A small sound classifier, trained from scratch.
Model: 7.2M parameters, log mel input, arch vit, norm layernorm, activation geglu, layers 12, width 256.
Data: trained on acted Russian speech (Dusha), 26041 training examples.
Rows from block 3, named by matrix and row number. Rows with one number belong to one neuron. Each number is 128 + 32 x the weight over its row's rms, rounded and kept within 0 to 255. All counts start at 0. Numbers have three digits each. After the name is the row's rms in percent of the matrix's.
# gate: MLP gate (model.blocks.3.mlp.gate.weight, 512x256), inputs 0-255
# fc1: MLP up (model.blocks.3.mlp.fc1.weight, 512x256), inputs 0-255
# fc2: MLP down (model.blocks.3.mlp.fc2.weight, 256x512, transposed), outputs 0-255
gate.171 097:130099154122173111163107133118171115195115144118144150068168097153116100068141180120131133199141066087102187120148164095105129126064093195100140120087101139159100086124091144109091136049082138134163157117103138083091149123162155171143113127192128107106145161160171155189085107145083159156143142177080165072117134102159190112121123167126153128146176119135096096126096172124139123134082132117112147085153168070151167116146105106181111102119089068190184111119131127150134119155156118142122122097146053125150128103089141135130132161153141140121096167121154111112126160126085145156137126122147147103084134070129116105038093103129138197124147086143108091103174172145173099205189142102131096108147087147082141121100131140167132175114134150143161092019086104123094117135076091
fc1.171 097:137097133124121099170135131089127041140170107100103122102145120161051127096163128160116103116137069149126087119138141061076154144078128129097096148121158117118123133201136126091167139196130169122146148101153134091091179121144132127191156138174143045147152055209109114128163100160123175134145126123082109129136124147171144156140150176150164157154064125151151177160106088135106116163111082067099177138128142118155118087053189148065075132141103101126123123129163133119136131107105187211140122077131090060153147122144147135086139147199142134103096094115084120089117137171149146117154125072129110110169155174165191051119139149133099144109101089112105105093127164107176072139123130120144126128142093087105168159135146137198169169119113140081119161079135174121073106136131135
fc2.171 103:143128103128098112140108143154119096157111127116173085097147165097101168109154090191107138095109107140092110108128103104127124182100099157166127103115191134099092124135101064063127090120100150144160096168158055147100196144054151096092075125172100150143126167119084132141134129138098106120159144128106149130147190094071122097136096106176163134216117151064084121160118148149135127119101117092060114101141120111110079178163061137158139135184130135161082134134140132157135117144141140143156154148105122149162075146144182121155086104105175130149105146149172028140198190112191120143102162161117110081172079132120123091140112206165107176135145182109191154094083144143094094124132074130112134114154078141108156102051098195130201125108141175120131148137143114164137134127118127
gate.172 110:092111126173134096108145145087086117105175124131179132125127119140118093118150200146123167122127139167118090149119153119159136101101106183151229170160079085145124169176126077119143160101137124152098125135168163122130074146146168102125132052154138180104117164090141095081067136117092145134123124114129124074136133164079120084153193172112126148145170150116098153165110146097098139131178123126096141093015122124135089095121148169153156154148150111138126181099173124195146139154132087087143128099118130105104101175080104097101064201146127101127128111138139120142103161104139143154088087076165060138137147154175079186111146133147143101136088123084148112109131148095118128107128130117138103116184069096060193127127192104101071174110197177126112164186157152070139130104070110
fc1.172 111:115113190128151165117185028173133187136134132095103144115200162141116096131139111117117118160133070074139143087136115089124108141154103089088076096084135160149138124106106093163124127112121138117136152135146131164162151113110106190121175141090159035126145115153141089152160108138107160041189137190210144205092078057163173143134145146160165121116099075121160111121150131122064098089100150103170074111150114097137173080088170142114122109157118095165123102149127092078129128102105151118144179091116145184131172118111136163097104129106119137124113192137094148194138157148154063155147124119128185141145139126091176122185118087091088093166176102144114100134135101095145142159145113158070139152105138159203089111119100094074173139127135104119098089127109132187107121156109119
fc2.172 110:145101214122124106189112132135050130091155137125099134125143136098101094138106088129130114131156131057142132147179187133088118077182137199122120106147111082105123174149164105137115122129129122184113165116111135124146116100173111182146129084177192203127116183124144132159084151121131184136120158145090178082160160143126113146151159096163137106211113146098084047141100103177180135139154077115129116081117104075138123150178139137177132137090129099086101146119105116112117092081161099143108195130150124122111194099156078081125090095128098103125160106101116186066123168166121087144137087107115097115103158128177156128113138152107088128115137130165090134124214108116148086151136132185049094132139142118106116081061079119154077124140169114164108186193125164127132136114086103
gate.173 064:094103143155103198131074160111084151147106178098122075092153125097097178119092161125108160109155155142123145113153161154107098095194127068171114164178183103137129126148140132151104124148146202089074127113089144113159091207150182162129100089141162144054123111145182142144127133118149103105154108131158156164117100144125111107146162073109198135168072128127170169155159107125099139110111095136115162179128116106195151096149054118181160157062102109150101099132145110155146101124116125146138067167127159085116092086126127131143153196112143136165062127156141097116054191172085127106054122121118161124072103129120108113116101144165081158159094118179124123148134146082147102152113129138097181127087080071111096065086155103123108152154180091120142156148117126130189176148095075
fc1.173 063:138173189148136091125123137104116121123143100129124117123103085113079084110131111080144149162102129100130167159114111143189115091127166076168115165147123155201164106146064123104152125150129153094083102193098105188138151176082161138163059101133128071085136114148098070157170098118106131140208118151150118108124117170138149120140128111140186141105114077112151125139152079179153156156153164113151144130110117123116134103070107181133176148129128107167112135155121157179087082112043135168172082141152102095122100098100101132172150096128087130147097118124166061163104072174065146095109125125175111104154100154125110135168116122188151135161136124161145149201076168042134131152066157124095156163132075107117055085115063138135210158149137153108131105116066113112165145166103116
fc2.173 067:142105125173132184155074132110135114160137103128112135157127208072112184128101140149069074197087079066148108117126134136098145129161127165127176168073143157098122123148116089155151068126115205100143162064059107117116134117155158094128087177079154165123131137180109087094117092140128104114089122077135141141113102146119102153168102124131127144126114170169130137132111182185131132119115113206109172113173132139145130100152164099102125188122176149145158092202058159092127096133150157104134144093038160143120098168113190136121143081139106088146181192102088154128124117087112107205105125095084100172148120153116136142106115135126132159103125164157089141145184092146177112121157061166102103074156135107157207096100123105101144110108147151134081101148094078131157091143145100
gate.174 111:108109072081075155162145171078101171126172091101120163106174162121096119082163110125157161111147114153095079160094156120145110174181140138157120104113107165140133176114141146041164146127153090118133112154125149127069079131134142111129084121119143124191017101175163101135139094139124141223168127097112132083114121143090133123158135149072159117144109120115115171149183114079191154084101158077108139137104112195169122197106176126102099074126119182128119101137181095129183093142130132152152165072161070127136133175182129097130113181139110124159106086130174061113095123140143129159183146100158118105108071137125108158098194089148131151190076125121130115082128092133168126102138104134143167219118110100104166169098156127074114100140140142133100142092105129087112119149109122
fc1.174 108:144126118061061100128184174143094143154204111099110237109169143129151165078162124070058094130168110103093121137194086131103114103129140089168164113097086118136089095088175153126148093103156092158158110135113136124159119126152118132107110131153115074120089058095132108155146122138147164187124119115102139072162160132102146139177157135081108078125127097048157120139174128130164167124121113160131163157090136191155081179095150141168114053110106124154141099138138160104082141124120116123110194105133104136189100210161111112160113100195105217174082114105165097166118140117103130154142130086163128080112090102094183120104115130149170158178120147134091119114113175125151141177118140146132128121137099107113124178137105094054107117092144184092156177121110128101150137097117132
fc2.174 121:143175113112106169122113077141161146127125111128129180110096087075116153188072115175168090108121213160165069074138103106078132183110155137123097149128140118071077116111148070133134099213120127141150095073148140106147154105092149196132154140114110098098131105091158127141151083083126120156144139086181139108135164103114094133173135115089163129171107125156131170103152155168142141120090099165161128084103133088126173114113177159093125157171200102081201129077138119108128141146161135141097109168140103135118175095114161105091138124166121156057141042103102098164150128140142156147144147139114079088158150177177151137071127139103209116110143122100171107154142152089107144123116193081136105072076152174129111095154119118160130105061159139135124067123154192139179103082099104
gate.175 091:098170149130166107160179116147163155085106161140140120140124159145129135067120089091145077074097090060163216129116132090054182165114082138183123108099133068105076121156226118186154098112142168184150140169161125181125108135143167137097140111057157128064160129121125146130126128085139129150149113156084146174118116123136088115109103061088127111095089172109058108128072155098156107107114160167091118136137108088118224151114107145128125142164164127096122143131179103168140062169112176141108121123161151131169102135140143112096091131118064151155108161098135146073143111124158167125141195153094075167144153085129117133176095087111137111180161133143147094111136120119104071133077102164147084122123118117178129114126061106133104124188131155095143128121122162135146058167122093
fc1.175 097:177159058110088097107130055150121158141141139159175159124148140073203132160068151171052123063118119139123148139080160208115088147144091113161120182164147091083135061105091116126114132164136134161142083082116107089110137126083119164134102103159110166168142166112114151090076152162149078129108085145095108119087150219129163098144146138148091154088139150110156092162167111125154162129111140111143128148138129152104156137082123155127105132156097143086163129122154099093105189140141146136107118141084116201101141096179102151104162151110142121110127127146140157123198168156125129062107108132179115095146115079106125049095143073180123157150145120153086155128160133128049117189048138031141092145162146146122137129120125117186174133072130105120126165157121109151066123130119110
fc2.175 092:090099156138122080097158095105164138120139046123085126201173150114120110116119126172121082148129116103139117140108126124129131131143110125088075148116146114140124121152128048079177100104128204147093152124149082069141099179116118146128099120152137133161148147131123165153083128154192105107131074073155058111129171151123126165217116070110087121178144155152124095159135144139117160109051101189163149176062149205095129062158142148110129200124096089113125089198110165130142134155161137135145141106144081132112175090183137066122143112097086129170107120117124130145166163123110168177113179041135111146103060112084166085111112080081171125064116139166156157129126145110126162138089151121122183136108090157119082136162139119138125186108192103120140106144108169125157150125124114
gate.176 085:167144094141107138112146166147124179189100168133156120130122216170154106133142118094106102184148153147160173175138061063200134105100126104111149107214135168117119107113127136155141156147177143127153111107194189155143163131130082110118126078158129169151126160121087142119128082049187110114142039097112093109113151100126082166106162098114126106133157111099096139123123159111098087100092143136190106149125104174100080065095125112126118142142166080163143076111124127097088098097112185143125111066102149096060127108170156156172153132114130117090160107133125067062128112110157147124111076109126127150132093124105090164136111115158091109161129124094159112142078111116140129078154169143181157179119143181199126115166203161058139136115136067096122131117158136161146102134188164
fc1.176 089:159190096131141133175091153237182102162116141179152116110092173152169125096144139135098068165115120134172169161144109098163064128096136178142109119145165126127114099118128159138076096170169120133174131143138137092127080147107042102115098127154134159162140128125066099135156089129119054146146092125147133115136132082153140177158127138142146074086110125090128123088120156058129132060053129160168152110106120095111103108091055135197172157135148142079087117119105146075137130130119141117142142066129143111081109150138141096109159118134141192134154079132153065105135180128136144116106115144123184163157124156143128135155166087121114071177155126172126098128132091085169125166104095142156141186116134090139110107203151146089115110077122106043119075134151179186173104153168163
fc2.176 087:126125122115097099185122119114134144190177084166082103128155122076151118112123177103171121143117152127107089156148138177178117109130101115156124099170067114153095135091173126136131176126148156222161198124167038136018086159167103138135169088124114157165120122139102183162077088138165097163145097094096087155089133071075082131162130092173118138076113103134103144181088106133147137139076160084150107171139120122127087124086141161129118179089103153077078166119094150098089112119176113141117176079057122144123139124117138095146137105098099131141133133148099108187152134132194111173123109111096120129161138118135152160216088142114132170102159181095147189132120091146095169101138059128073125132170162172078163147110113154114152113130107084146153102135126145079129145116161137
gate.177 102:117085114144122228143153132134124137130165116149093103089157179129154101079132141116138136108134118148186124180161088147071150137063141100164135110139176173145207122149134136103110149110097131198138142136104143128077094118143126118123128124094116106094171137086137126142159071143108093132132182138127106126120116185121123082137109072153138144116123146141137166076163169070131154182158128099187121137071110172136183151152148128094187109164161129119126165099132097059113113106139187120101113110123103093158135173088134106142075029145121147122076060147176127091201184099079116104167064121152132118113150109101143109065114115098127132123144187098088163139175082071137146087104095157108102154128131117096168159146155181154076113179175135162143156161072050103115121154089153
fc1.177 093:106120117127146116110109116105172082109116128192130160096155137139145142130165129077085093128087144142077123122137165134132144122117136120126072115157116166060186146182144170119087176115081158136129086181136139102104112121146123155182129124130185135121170139126141130139109151130108168162155144074131148141147103121081110135120086087096092156072148140164146150134181156083133156188085197129125102149094179166125096143126136144095115102088141088106101133083151102145113117109086086123128110108149142118064132126108082127168047080131143126128059088187189152092240158102058137110108123138122092119134134104156141095089058186079115156129187128160101188126164098143119133101122119190181159146110093081065182137129160204149170101129149075138092137132062163095160128169100154
fc2.177 102:162139108146107102116143062133122145152108104129118162188096169116111146138146125127157109065051090127167119071140118153098169144146104137104116078091080067170143074150143167153147104130151148121085149088163110083126137151084180104127137133129100143121160185207110121188121096135106133108140133156076132137082081151095174153129089062147105142080129146116136090178142094120123172088110158139086096100151102104121108173140152138124167079155154144144160161160133092105173172159152104163180125124173137210138105069145089095146107144119096166114119201150145170183109104160093170169122160061121121125104146123157153195134136170103168156105120145100143073123120116128074130197114139164142165132156213168092135112119092129126167114045097080078090133130097108070150137125072092
gate.178 082:176222149098160160133063136135122119109124087177133117148114113108157165135094125037098130131117124165111093158143122186085178106104080104102064124061101106161118074120073163154116142096124125132146084060132147137102111070132199109156125117121150117162143113178162117116104104099093135159185124124148076096134143082102177132138154139135133081157144110132125145153062133118136130182087113101102143051209163115154114139170171093196136170141144139189122114169165176154108102145089167176082130137085076155152178146062089116093117112090140145129159171185148081155118148127077178145159112107115125115166125160132144119165126095064157089121153150157129121156108077133167094127174129113082124143114153132103137092156156165174112178109101187152147081181134148131112116151118096
fc1.178 080:092158200146120125147174120115168139055146120090148179111095144209096120148138162131099175098133142117097136125189094127084097144057150142128109155211062152132182136153090114151167167150140142119150157133108125063105133118162126137181150146028101189161134119128103159138101173124112088078215151062172093131101085097150129187132117109117153114160142089121137184115139061156149149143133118167126125171158090103074080096109065125050186165132118189150115102138179161148150157141145136107124128104098116109130141103125072147107132089134145127137153189125128174130116106162152128110112143138139079086165090152134112120108074116117128134160151100136112158123067157108080123146111147099101230092102091128128096092146097134113142161136119157140100126090163079134090092097160124
fc2.178 081:157082163115097101094162159181096111092145142092142149114067062182134101171107094146163175121105131128135131107160093156138145069101151090138188146171095101132099142120136202092084100097109139148146113148139161183112110131147119163142106124101152066146149142103056135072189124135074162164100091160141177173153070118125102134127130108056155117128118159136155155117134172136105151179135116128087161108129159091158140061121110136126074145168126113144152089056083066156151158166137066195167193116127159076150118131184109102132161119108125124112078141162192070143146108145133137144146157088117098133141094136166171058120195180112073165135098083079142146154129169105133134150170094100190093128203138122091104125080128132149090114125131164154158136121118084129145074132136121
gate.179 107:129143067170125125114087164209158088203144106154157147105107170139133124084124141066103129211126066211151089140134198161094153166187126123103109140134117146083210163123145137120099145146157151194146147132084127107037103110116120128147128127122077117185140112138090155177085139115093149121128075132144173152186127113154093106119099139161109111108143106137107083170145166156133126107156165101134071147150145106111104158153085080196075120099101159071127104081128146102119130129138122103171131135183120098105118130149153097128137142125093171145107144153130139125121107108120178074092065152130153103151067150165124136145119139173059146156094094088116135167150081091158062096160104075164106110110150116083193118133169121098179131148155099128172191139081083145140107082142117
fc1.179 099:133110170115121146143057167117161134173105130176089094130173113178079145106178137124123103130135048164099115162147177094112115124114182113105148138170156129125185084121115111129111122126139163135122120134101124044098115092151140120140093154142109053170104083136113135163072131174100139166135149187191121154147133099170095122127087105125128109145133135157116105135169119162142094115163159095139130169142089116107112120116060069126073103113173194100108109116183187153107150156182175147223126084182150151189199123157062049145087117146057152134092129125085163138079106132103070139117132149172136179125110145139148139129142131172067171100119109151110106064120091099119084104163120128191102146120164184171129141145132111147089104181148134117124065087138116106109140113111118
fc2.179 112:131174101144126117079116101148116124109098131087123181150105193080177127148150117117151138105140111099089122179137076066111115154123164143166141177104154182065174087096123121131112146113124142103145060161098105169142120103162135138094141094149144107152176190172160087138128168178162092170102110161144128131165126065186160098089129171087132147106149126142140143143119097112146117115057143141099116092117116156173090227153140150126163133165076162173099143148154170161139113141110082178170091135153099177122109159157109069096062099135118147130108107152101121117102130103166175144133143190137136104048080142114154115123171148145166105121134155057114142134097103128099136142082100111060060149128123072103072120135097156124078055084077150152086172132126164177150191153164120
gate.180 054:131170101104095114135164122070127129096089113134138160171201138099124121106116117127162124102190144153133141134093136220144118088126124124119130100162133159144107080119103145173151160116133120160137151159167182174097162162129087139129160119171141143117099106130090081076183081119158118110119165132193158151141158079181129128104153146140117142098126142188179137137153054119131116163153122106170136118135133072117134174074050127133102131088110059074191158082125132171137107122073176082143202137183128146168064144087079175188116094163132169158137113145113050131069128086110151123088135151090087141112131094080131156115080099135152150052135152106074166148145152077125096160154111173075132141113173160129117110091127152133129118100085058143121074095149111168133101154141088
fc1.180 053:168139134157094108138117120109097136173162122100085194108130104163131113121157183122174108092157125138110118068103146129132146138095178217131185177091076133079123106093152177193148095135130113137119137111102096129165107065135115130185098162094133147151138137085082099134139137139057176164146087075173187131118157170125128147123057124166081172095127131139143176171169103202135124157155172098146190132103164189117139109123111147101121174138118153114090092094097075130148075189136115115081123117131145153054132174112097074149118102135078075092152150116084131172140130126158183138093131147083130089108093103142156095212133151114111106111103080119157104136100074104097145190120155122057160147132086134142122158102166112163125128183111152108187133098116144071173119112132150
fc2.180 052:144138142144164139164071126098110144112141112102105146162135127077065075152136101117152107202089110133195143131188148124095122119117188092130088153090130158105157184097106185131192132122144140118087119173138109170100079077122092151138128118085094115215151144123089100091120125143105098131147123114105082086109150185154118156078145086135185131116181089143103122064174081122117083136114128097121126167105159107124110101078093113087121187112178163127103137162151177124140107098128115099143097111121174153159117161146117171162174107135127140159127161099188142150139137133168068100185130092142109147132151166109147105140109175128125119110164084143148127195093141166083142138111118189180109121216147097166119036140109061126199046122148127098093117153132123176066120103085125
gate.181 114:119119092078081162133135132183106117177118179143133128152108183137082106117140146143148179116102096068158130151105174127127123055097140114122111129134134197159100107175111099113115142132105145184167108132094107105117151100094138092117093133150147128141036176123160095064136148043093128151129045094157087145060146142162192068110153083124187171140105079175118181134111066151120139109124146186117119114141183098138118171119163184104126082145107117144121143108167106146116084144108100126224087169131090087139108114154071104154121126117111101102150084132153182073206124082128170098117149139186142146114140149185095159090116172151118157098148123120144169093118127180170120089114145115139149135080163186135160115148112056155089115128127106180147132137101145165098118137150124
fc1.181 107:143087120086171083053123148169111092152166158141141086144128181117132165141171099190131144106131150140088180132138114080106159099110139165105185158169136154120130121131147137150128115154232122159142116093119132136141166198141191118089183102151143176071133155167081098136122113093110096138077120069101125110136122100117148116110072118177057132111112131173121093137162113098114079140174136114153191158099141149101169089105135152098155163137185138060129147116138130152119177131108121098093171119190104135099095158102141121140116192103140204128146114175106133134106164121149078090132137094100070186160103163078087128112138193172090124156144172144126135144066088132050117086129159122126152135095122100156085146147097087054087082112149154094165105134149106093066165108150132
fc2.181 116:152156146141100122134088089123134204121149143122116084151101153188127085062141135178103126132086198107194150099114075115142106142140109131092139125151164149088126114191114129166128105094093097117162131105101148214141111115098157154142141172110110162135111125128103130076079180104091146168076176154123151177178134174099108080155106113099086105141115132131091162119145134166118098128206134128128180116096151172124178120113056115159131123165153121070140093113075061096083153072180138169098130125148180165171124100148147138109122133156147116188111088149057122130113162123122170175151151140125141118159174106116115174141067128106214166100095065147063102089082194121136099077127162117177133159153129116127138126108071156106100097164182140094167107115119098097100151086112114
gate.182 071:167121096131099132100147146119109156084100123152126137130152118159187164036098100205166130156174193114126054128133156120174111153177091036156092141118108157123111099101150148093124133120160089188117084078093167125145156127135144158121103093179174173125123076118078098106139135071176052140135110112152113135115134161108145101173117137114105140108119118152169127075128080122126081249101123105124073112153115107156147137148077166148037103097099159145119098094181111199160137112179136111156099111119175163155151126097158128120138114068154157114142151140131176109134122119147135122099095095110120101106135146150180141071151057109175161127184129148132129165155148112074136121120147150158117127106070115086099103132135142131186134057184079127117117130127140073154130153171142
fc1.182 071:099092139142110101108088179118141148109166099122142100131131120128141147094098088190184048078175151112104042122157144133141174157160144021168166088100137172145123129136174104105129112152157133187095143081121112111113172095182143142086098117123117160137128096143101116102080134075198104121121170105145097115092147112125116131096123165176090159134130135181155137123164144118125053202107144145126055081173137113133122122121127191159077124140090159149190068174138152157135120123156083138193155096191186179105169112128161081111173117096169097133179118152105083126110106147107140134149100109142149117171080158138170130152120137122131153064149125120094140111131167177053087148107125166129139105160078136098157082116130148089110122124174088133093116152097086105105175178157154
fc2.182 080:107135081162166106126097092056133150119136167148127182080165105146118161149174152124203111083111117142147066130077104157168124132108122136064165112152119172159131114126062147091164150115119112159130111119079062165124139096077144084119094128126152191152151129121144129076138147156102095143180183162115148120105160137132105069094095157095108144122117149200112155138203122143127124119118197096130105174121107111135180181109181135092136110155172187120129094107118129100134093137108171123095098083155186178174196088065109145121169085119102031133118081131189108103097103159080116076140144126128123115134145136123094107159162133134076160110152094153085105123100161113163123082152150147101103102137118139114119114150190130140141173169141029126163151104138106077102175136127197
gate.183 096:157081136118095149118115055128074087128082144087155084178130165106207078128206125135151111165132150139130134110124132059137091101140139109074156099114131173116116114174106145144157139136096102120105115110144089065146088148172129113105085135161147188069163102127166088140162138062162168146106121109124116101125070121145121081167120068213135195171130135108083110171132167080135181157100141136133134131113187147104123190128113129193096146107157126113140117164093081129153104134117155119164093146140156113088159174220176141117129114171133092088107125112178068126176112158158133186123095137110061101094110125127144130156135139139116224093134055092168175104130123137170133097103161122172180139076151149124137088146109121136161108110105097103123088166177129088100137108119123
fc1.183 100:106122143168196156187135155117093187187161132106082133093101111133085154086099118120112117142175091141114146149094097142143174109124085099173155162134131138144138111140141108088111146123121144136156132111155127135099127145135097098105113114121125133190151057113138182172081087175125146140130156147145141149113210114141158121113136129055103108056100136186096113081096079178149107110139142143135105151117089150197168067145152157030082098178134084171094164127139181113132152147117117184098114070126115108092141169139092194111091151094122179096104094148102138132054157096099087139148153106128171173147068094075142128128089080149113078173042112138168143120156203128124152146145089129121188121106135093153178067095157130091151118167168139124119150144151106123161113141170162
fc2.183 098:142126147127095147093129156083100125119170130149085162152144172182149066126139129117103095138178131145140149139121155060069091162159155082172170105095134092126177174108092098141147144143176140074125161140111169097142129138166093104155118128078119146139175125137185064118112092115121087126128072166105115143132122158090167139132111149169151134143167121107169072137098138091120109121119133158177114120168067112089193121097142094102185132143089155059087114185211108140105150088119201084144176142103123127107200158151130103101164100127145098119106097137053128151168168116090111136152097100140116157107162099073135053118150147134153135090091144169205113106073160135104179152138137142186116116128131087122077198124139125112151078228114111093120090082107085124122114148145172
gate.184 110:150175102109061154144102096144171124100147142114185173127100167162077140119067143177099117101185149143146112172114099103095104158157163192128127125040105171146140128177131170103146142121142154106065080120117167082156134147097116138100116146158167145110105071132105143177077122117076153131082192087147052107085136154076118105125145103139161151179077139092107124093192106107124061100113126116128070162157107117187158120159102140085124086178115121148100114109135183145085145129073145133154156137161112124124110158114091099105170100116122131135131152082176130164128173140146166165097113110189175173133050177133093145142159087144159135122179075168139094082101091169075147118160132138186095124143113120117133066118093101086144149115137120121083133118173140155111193149061160
fc1.184 115:128141134086098161126119123175168116159132185142126086150142094125132100069141127120090199181090160134150137176092117147147094115076187164137116074136126123115108093152130090141120163125110110220179050128102115124143094153136160110061130132131159139117086146124137074060123182106195121124134165103098131167117096102131089175109121131114147119172143134141133156117088105095078127130093102161110122157085127128117197063123200073109138116121047164066119128131095127117083104129182140164116149129140103084174170211116072118138119110120156114052161201103128094148193162100132145190078111141097139182114073133117129125153149171045117127149096157110119120155100104166112166116212100108157126174141144139116081137100157105118172091145113124119139103156126177130141168118129139
fc2.184 111:126104092060124131085162073067097066235079192136144115100116153108133140157081168144145088105152162103085107105109120179092149081120093136141175128178139101171143071095174170095164045155105175131079157130143155149135085147173103113149120108107136160116107199125108148141084152159120133096150122197151072095098121121118133117148229058148127089156142204147108082175136138151109090147085124108083135134119123072123103121129112138134103137148075134156117101059121122115100123112159139102114153123147127100124106111184161156143144141113156179161169122168151099144088177127122149136155084123156171123107142134195136113138148219129145112120123177109127136165113115113109169187095046128143115091134157063099165104120126132129115106109118137090121154142191138114133118115174091
gate.185 116:110131051138117096172139116100096136154127142092107142108132076198147129154104165152136070063132086076071148135101170137177068102141159107087123106144137193117118107082135105110174141167061160169143142149098155078143089123180093126124151109140143077143106110109099111120146154084109104079144144154184104061173109074144104139112174118120131085094126168150115129155113146121211119178151136103123159171137134127136092126165164134121088130187110146129126147069143084115157108111165156165109126075075127086140099148111127110098144124067089111144114084123157146079180115147133126143094206109078196103138138107121152113156152143125158071175149141156077162121111141163104161139148201077113182087141122122119103111131122110163150177087075210127086126111129104177133199175164174
fc1.185 121:128098156117097123132163138148176092078121147153149088097107111161106149185128146112132152164131152127153185109107130074140112147160157099210183141149070146086133104106135144122099121061103108124103183117113100120204115121073098122085149076189106207144110154116177076171157119116155062176106133156126168112127127144140096123164089097154176191130128128090137171136122084178117128100129103132133153119107151128051134152119118055101192078141128114140116149115136110093084139128091091151072162104103102096074183064107177093120090162189067127165145139102109131191111140101119144129062110173077112134166103086189127157158092136188096143115148160134102136155138106120111146143120138107110082114139154111125159075163128068085145160133138061167165110119155170196151120148164138
fc2.185 108:077129061114129112073082166120111116156205123142128161125205106115085154080173153166126153108146085060097089137117089133181145106148155123148146122149098102148166089115139123100128176148121104147132057095134094110117180148155164153122120144143075154127161128065129113117144072204148088142156198168104093126121117103146131114121125104101068118147146098067084164188196168128163175106167151089093106124176121091105186126094157135144128082115099108109100121108102164148108131193136144131113073167070087116094107139119162107105132132134133157111096160193215138156186158173168130062105165096161163145093144157125102129107076122151110123108125143117102152132118119190129181129108127114159128150160087166169120164125088140137125148115149128101178119109094110104045083194112085
gate.187 100:139103144138136139137118125105112119139115148152135166111068130148132087100184101161110135164210131058161136171123174176135110101069194160108132145101094134111195150148162086163109149056123142105142136121112151136097082104113154195086095177117187131150131117149129155134074100112108135124084108072124129116132122123125100203168140158131111110086122105129115103074097155160199141091088130161151129109180118126129109089117150152198120138183137105213123087135153120173212095143154082100125108123114179186151077117122066143069121194107106090116097120148130133160121144134135134063089206151134117103108160143166172131092149154116151168118137075126101106081068153118138091127090187101103126104097082156081156145128134187127113166152120064143097070100132091114143134094179105
fc1.187 087:044160133140146164153097116078148173190123158161117067119109146135160086149108099203120134120137103126046120169152130155166141125147118170133123184094151130122165130137137097157177063098163169152175148129152132102144181108112120112115118201110156131162081104100131152139086132113057136111137159118188133067127158148073139082205184170104054089101163121171165077104168174084128133087115164138115151152152125115203136067161147148162121125169129135121132123110079134120153081147062097137143159121099120168122069056121142163079124154075110111103141109100112152094120104116170130147157118113121154185137127104078116108154065168172126143108088117110131111187117132118149139103113171105112099127066144074086113146158118124100139139141125122145095124161140065127120117207100189
fc2.187 088:157072126095113137093147140083136087180108129180117134122134086153065113137190124161087124100120146093155150135135162120123102053143125109127140108150084094128137158180188129089081115110140173141153089132159171102070168096148136186121146094128152136171140161129140119119098090124124089132115130130096158101116141122145158123105109107160140088100109094157121131119153111139192156133141085075152169104214129171200110133113124077133092178092099081114127160109134089152142162167165123115143083156155063084106106198080088112175089124179120125107199234066138097110106106146122124096103163136146187111086117113100204114126173112161080115086154116138135137188103080080132102171153114174123147117149105131146164000127121139142150122114155104122139091142145144119164179131116140
gate.188 090:091180050132091176180132150094149127109170120154179155083117164122140112178125149182100161131041090108047168085145138167118086120090154175144131092123159126106100127060035078169102124133086090124116102102098107116115082111109137146146152119139107116179114151157160106174080111148102135127144122180102107191106143129119115133110115152093155251123125175093064142118097105111126080137173137120115130101144093113129148180115112218112168155139061158123088114148126152120121131137092120168154101171111073168132095180187116132125120091123170121126146135138141136148125166167119105159144108129085124101169116149147127110161120119158110157110073140114101121091120185053099157141140113149099206105122136139155085136207125133141153104153075132153096128159147095100126199120131104
fc1.188 078:124127147153054178138129125148146160138133107169139160119170171103091145087128098147161125152060159123200176140070213089091134152061119175163199075136170175099145153108125074040108167130123145163116120140088185113144064190093087117159086153121051171175125150091148098152082121100091056165139132197101164122120129092160102082120152098131101194119098130116094155140123156129119107111164135151119145126113158112098165135049118171148087107138164106074160150148190096171172105146171052176143127139144062166104134071120133081181090136113137109114133131123149092133146089099164161117134151102076118159112136114104135094099155134115120151098117143141135135077190093098113128133129126126141116103152104155159113131165148167138137159142089132156108127112109137179121115070111125
fc2.188 086:203137145113125179094157175130113143083087138211063111139145141076177139088134085122124152091125127171120132191133121098161103134137074125144143148146098160099091115069053134144158164147122113115133124107153128148172119149125128098094127170152152153156112131039110148066138116194136170116146137147165172127130107119120096131192100116137120130106097145120156164133125077079111063099137114135112117105158127118128053133157119112110158143141129234196087132135072164173125126074141097150126142197072155131075112102113162141165184128138153118116090127117143115122142119098103143135157061124120129095070102100111130082130150162091107141135182100101134114124127136117092105099152111099162156227138144141115113189134161137161177124146099148162069174103193072045149108117104173
gate.189 115:108161168156120066152109119052136127123139193146104148109082177220090143165106085136177188149101125087131142126103155152113075093091135116208187113165130141123170103200145156141093075178134099156134140128127126131098154163163113092172131149082111109124112187039142174111134169154113140125114139130156106148114161127127109152137126097094119151133185145150090136131144118104106162096197138169168166085154092078102156115145172104168130109150098172123133132090105121052109116152068121117139104129104176149176100108109150110093107129180113115099100117157104114140094076113175117104035206146179094129098098058095172119187167150113160164102091147150119115074113111124152125162109126167121145132164166121120079139067132162130109128150115132139104103123130084123144130035133120
fc1.189 113:154137134124145132154202166143146095112132094131107134083106145118092148119133076080147048156174111138123104107132129113108101075088120074101155115092133099164165069080172106051153077116182125112119149113058151130151134140182123096157067161123109141129117132161140162133138112126158182194101124094172112160082159172170102127101125178156147104148151167123088132114177134129187117133161115135109126127203142123050103051182143121151179127165090173182158108133087141164101119092145128148127135165140121152109156147163094139140131112102105143128131097149093142139117127138127083143070087126151135127101183134157066083149100114131135112118181133045220120084143142161101163104134165181177082150071128134081105106160139134092089131157074099064191142165123140164106176125161097
fc2.189 109:154090248053151088112131140080129170111118043084147090140130139185099099136138105111079133071139124158154122180111136119161076084066134123130107074163144165112124155099165098161121163104104153112116179128065080046119168176106151134129136198124149155090140171104108143129139142120163156112147136094178112166137098145124065090135131111127100144164109114100156188077076120081141058102147169087112131145161112177123098146101122153148089113108133151141152138151156119090084158138153142180107137075113213130151151122107103110144112095140149083113126063162105113167083100147155171132136109189136126140088185128118100166155126157155145130113141125103169102047148150158116139169138082116152120145106107097120118170098088136165127106119139121187138097096106106157170145206170154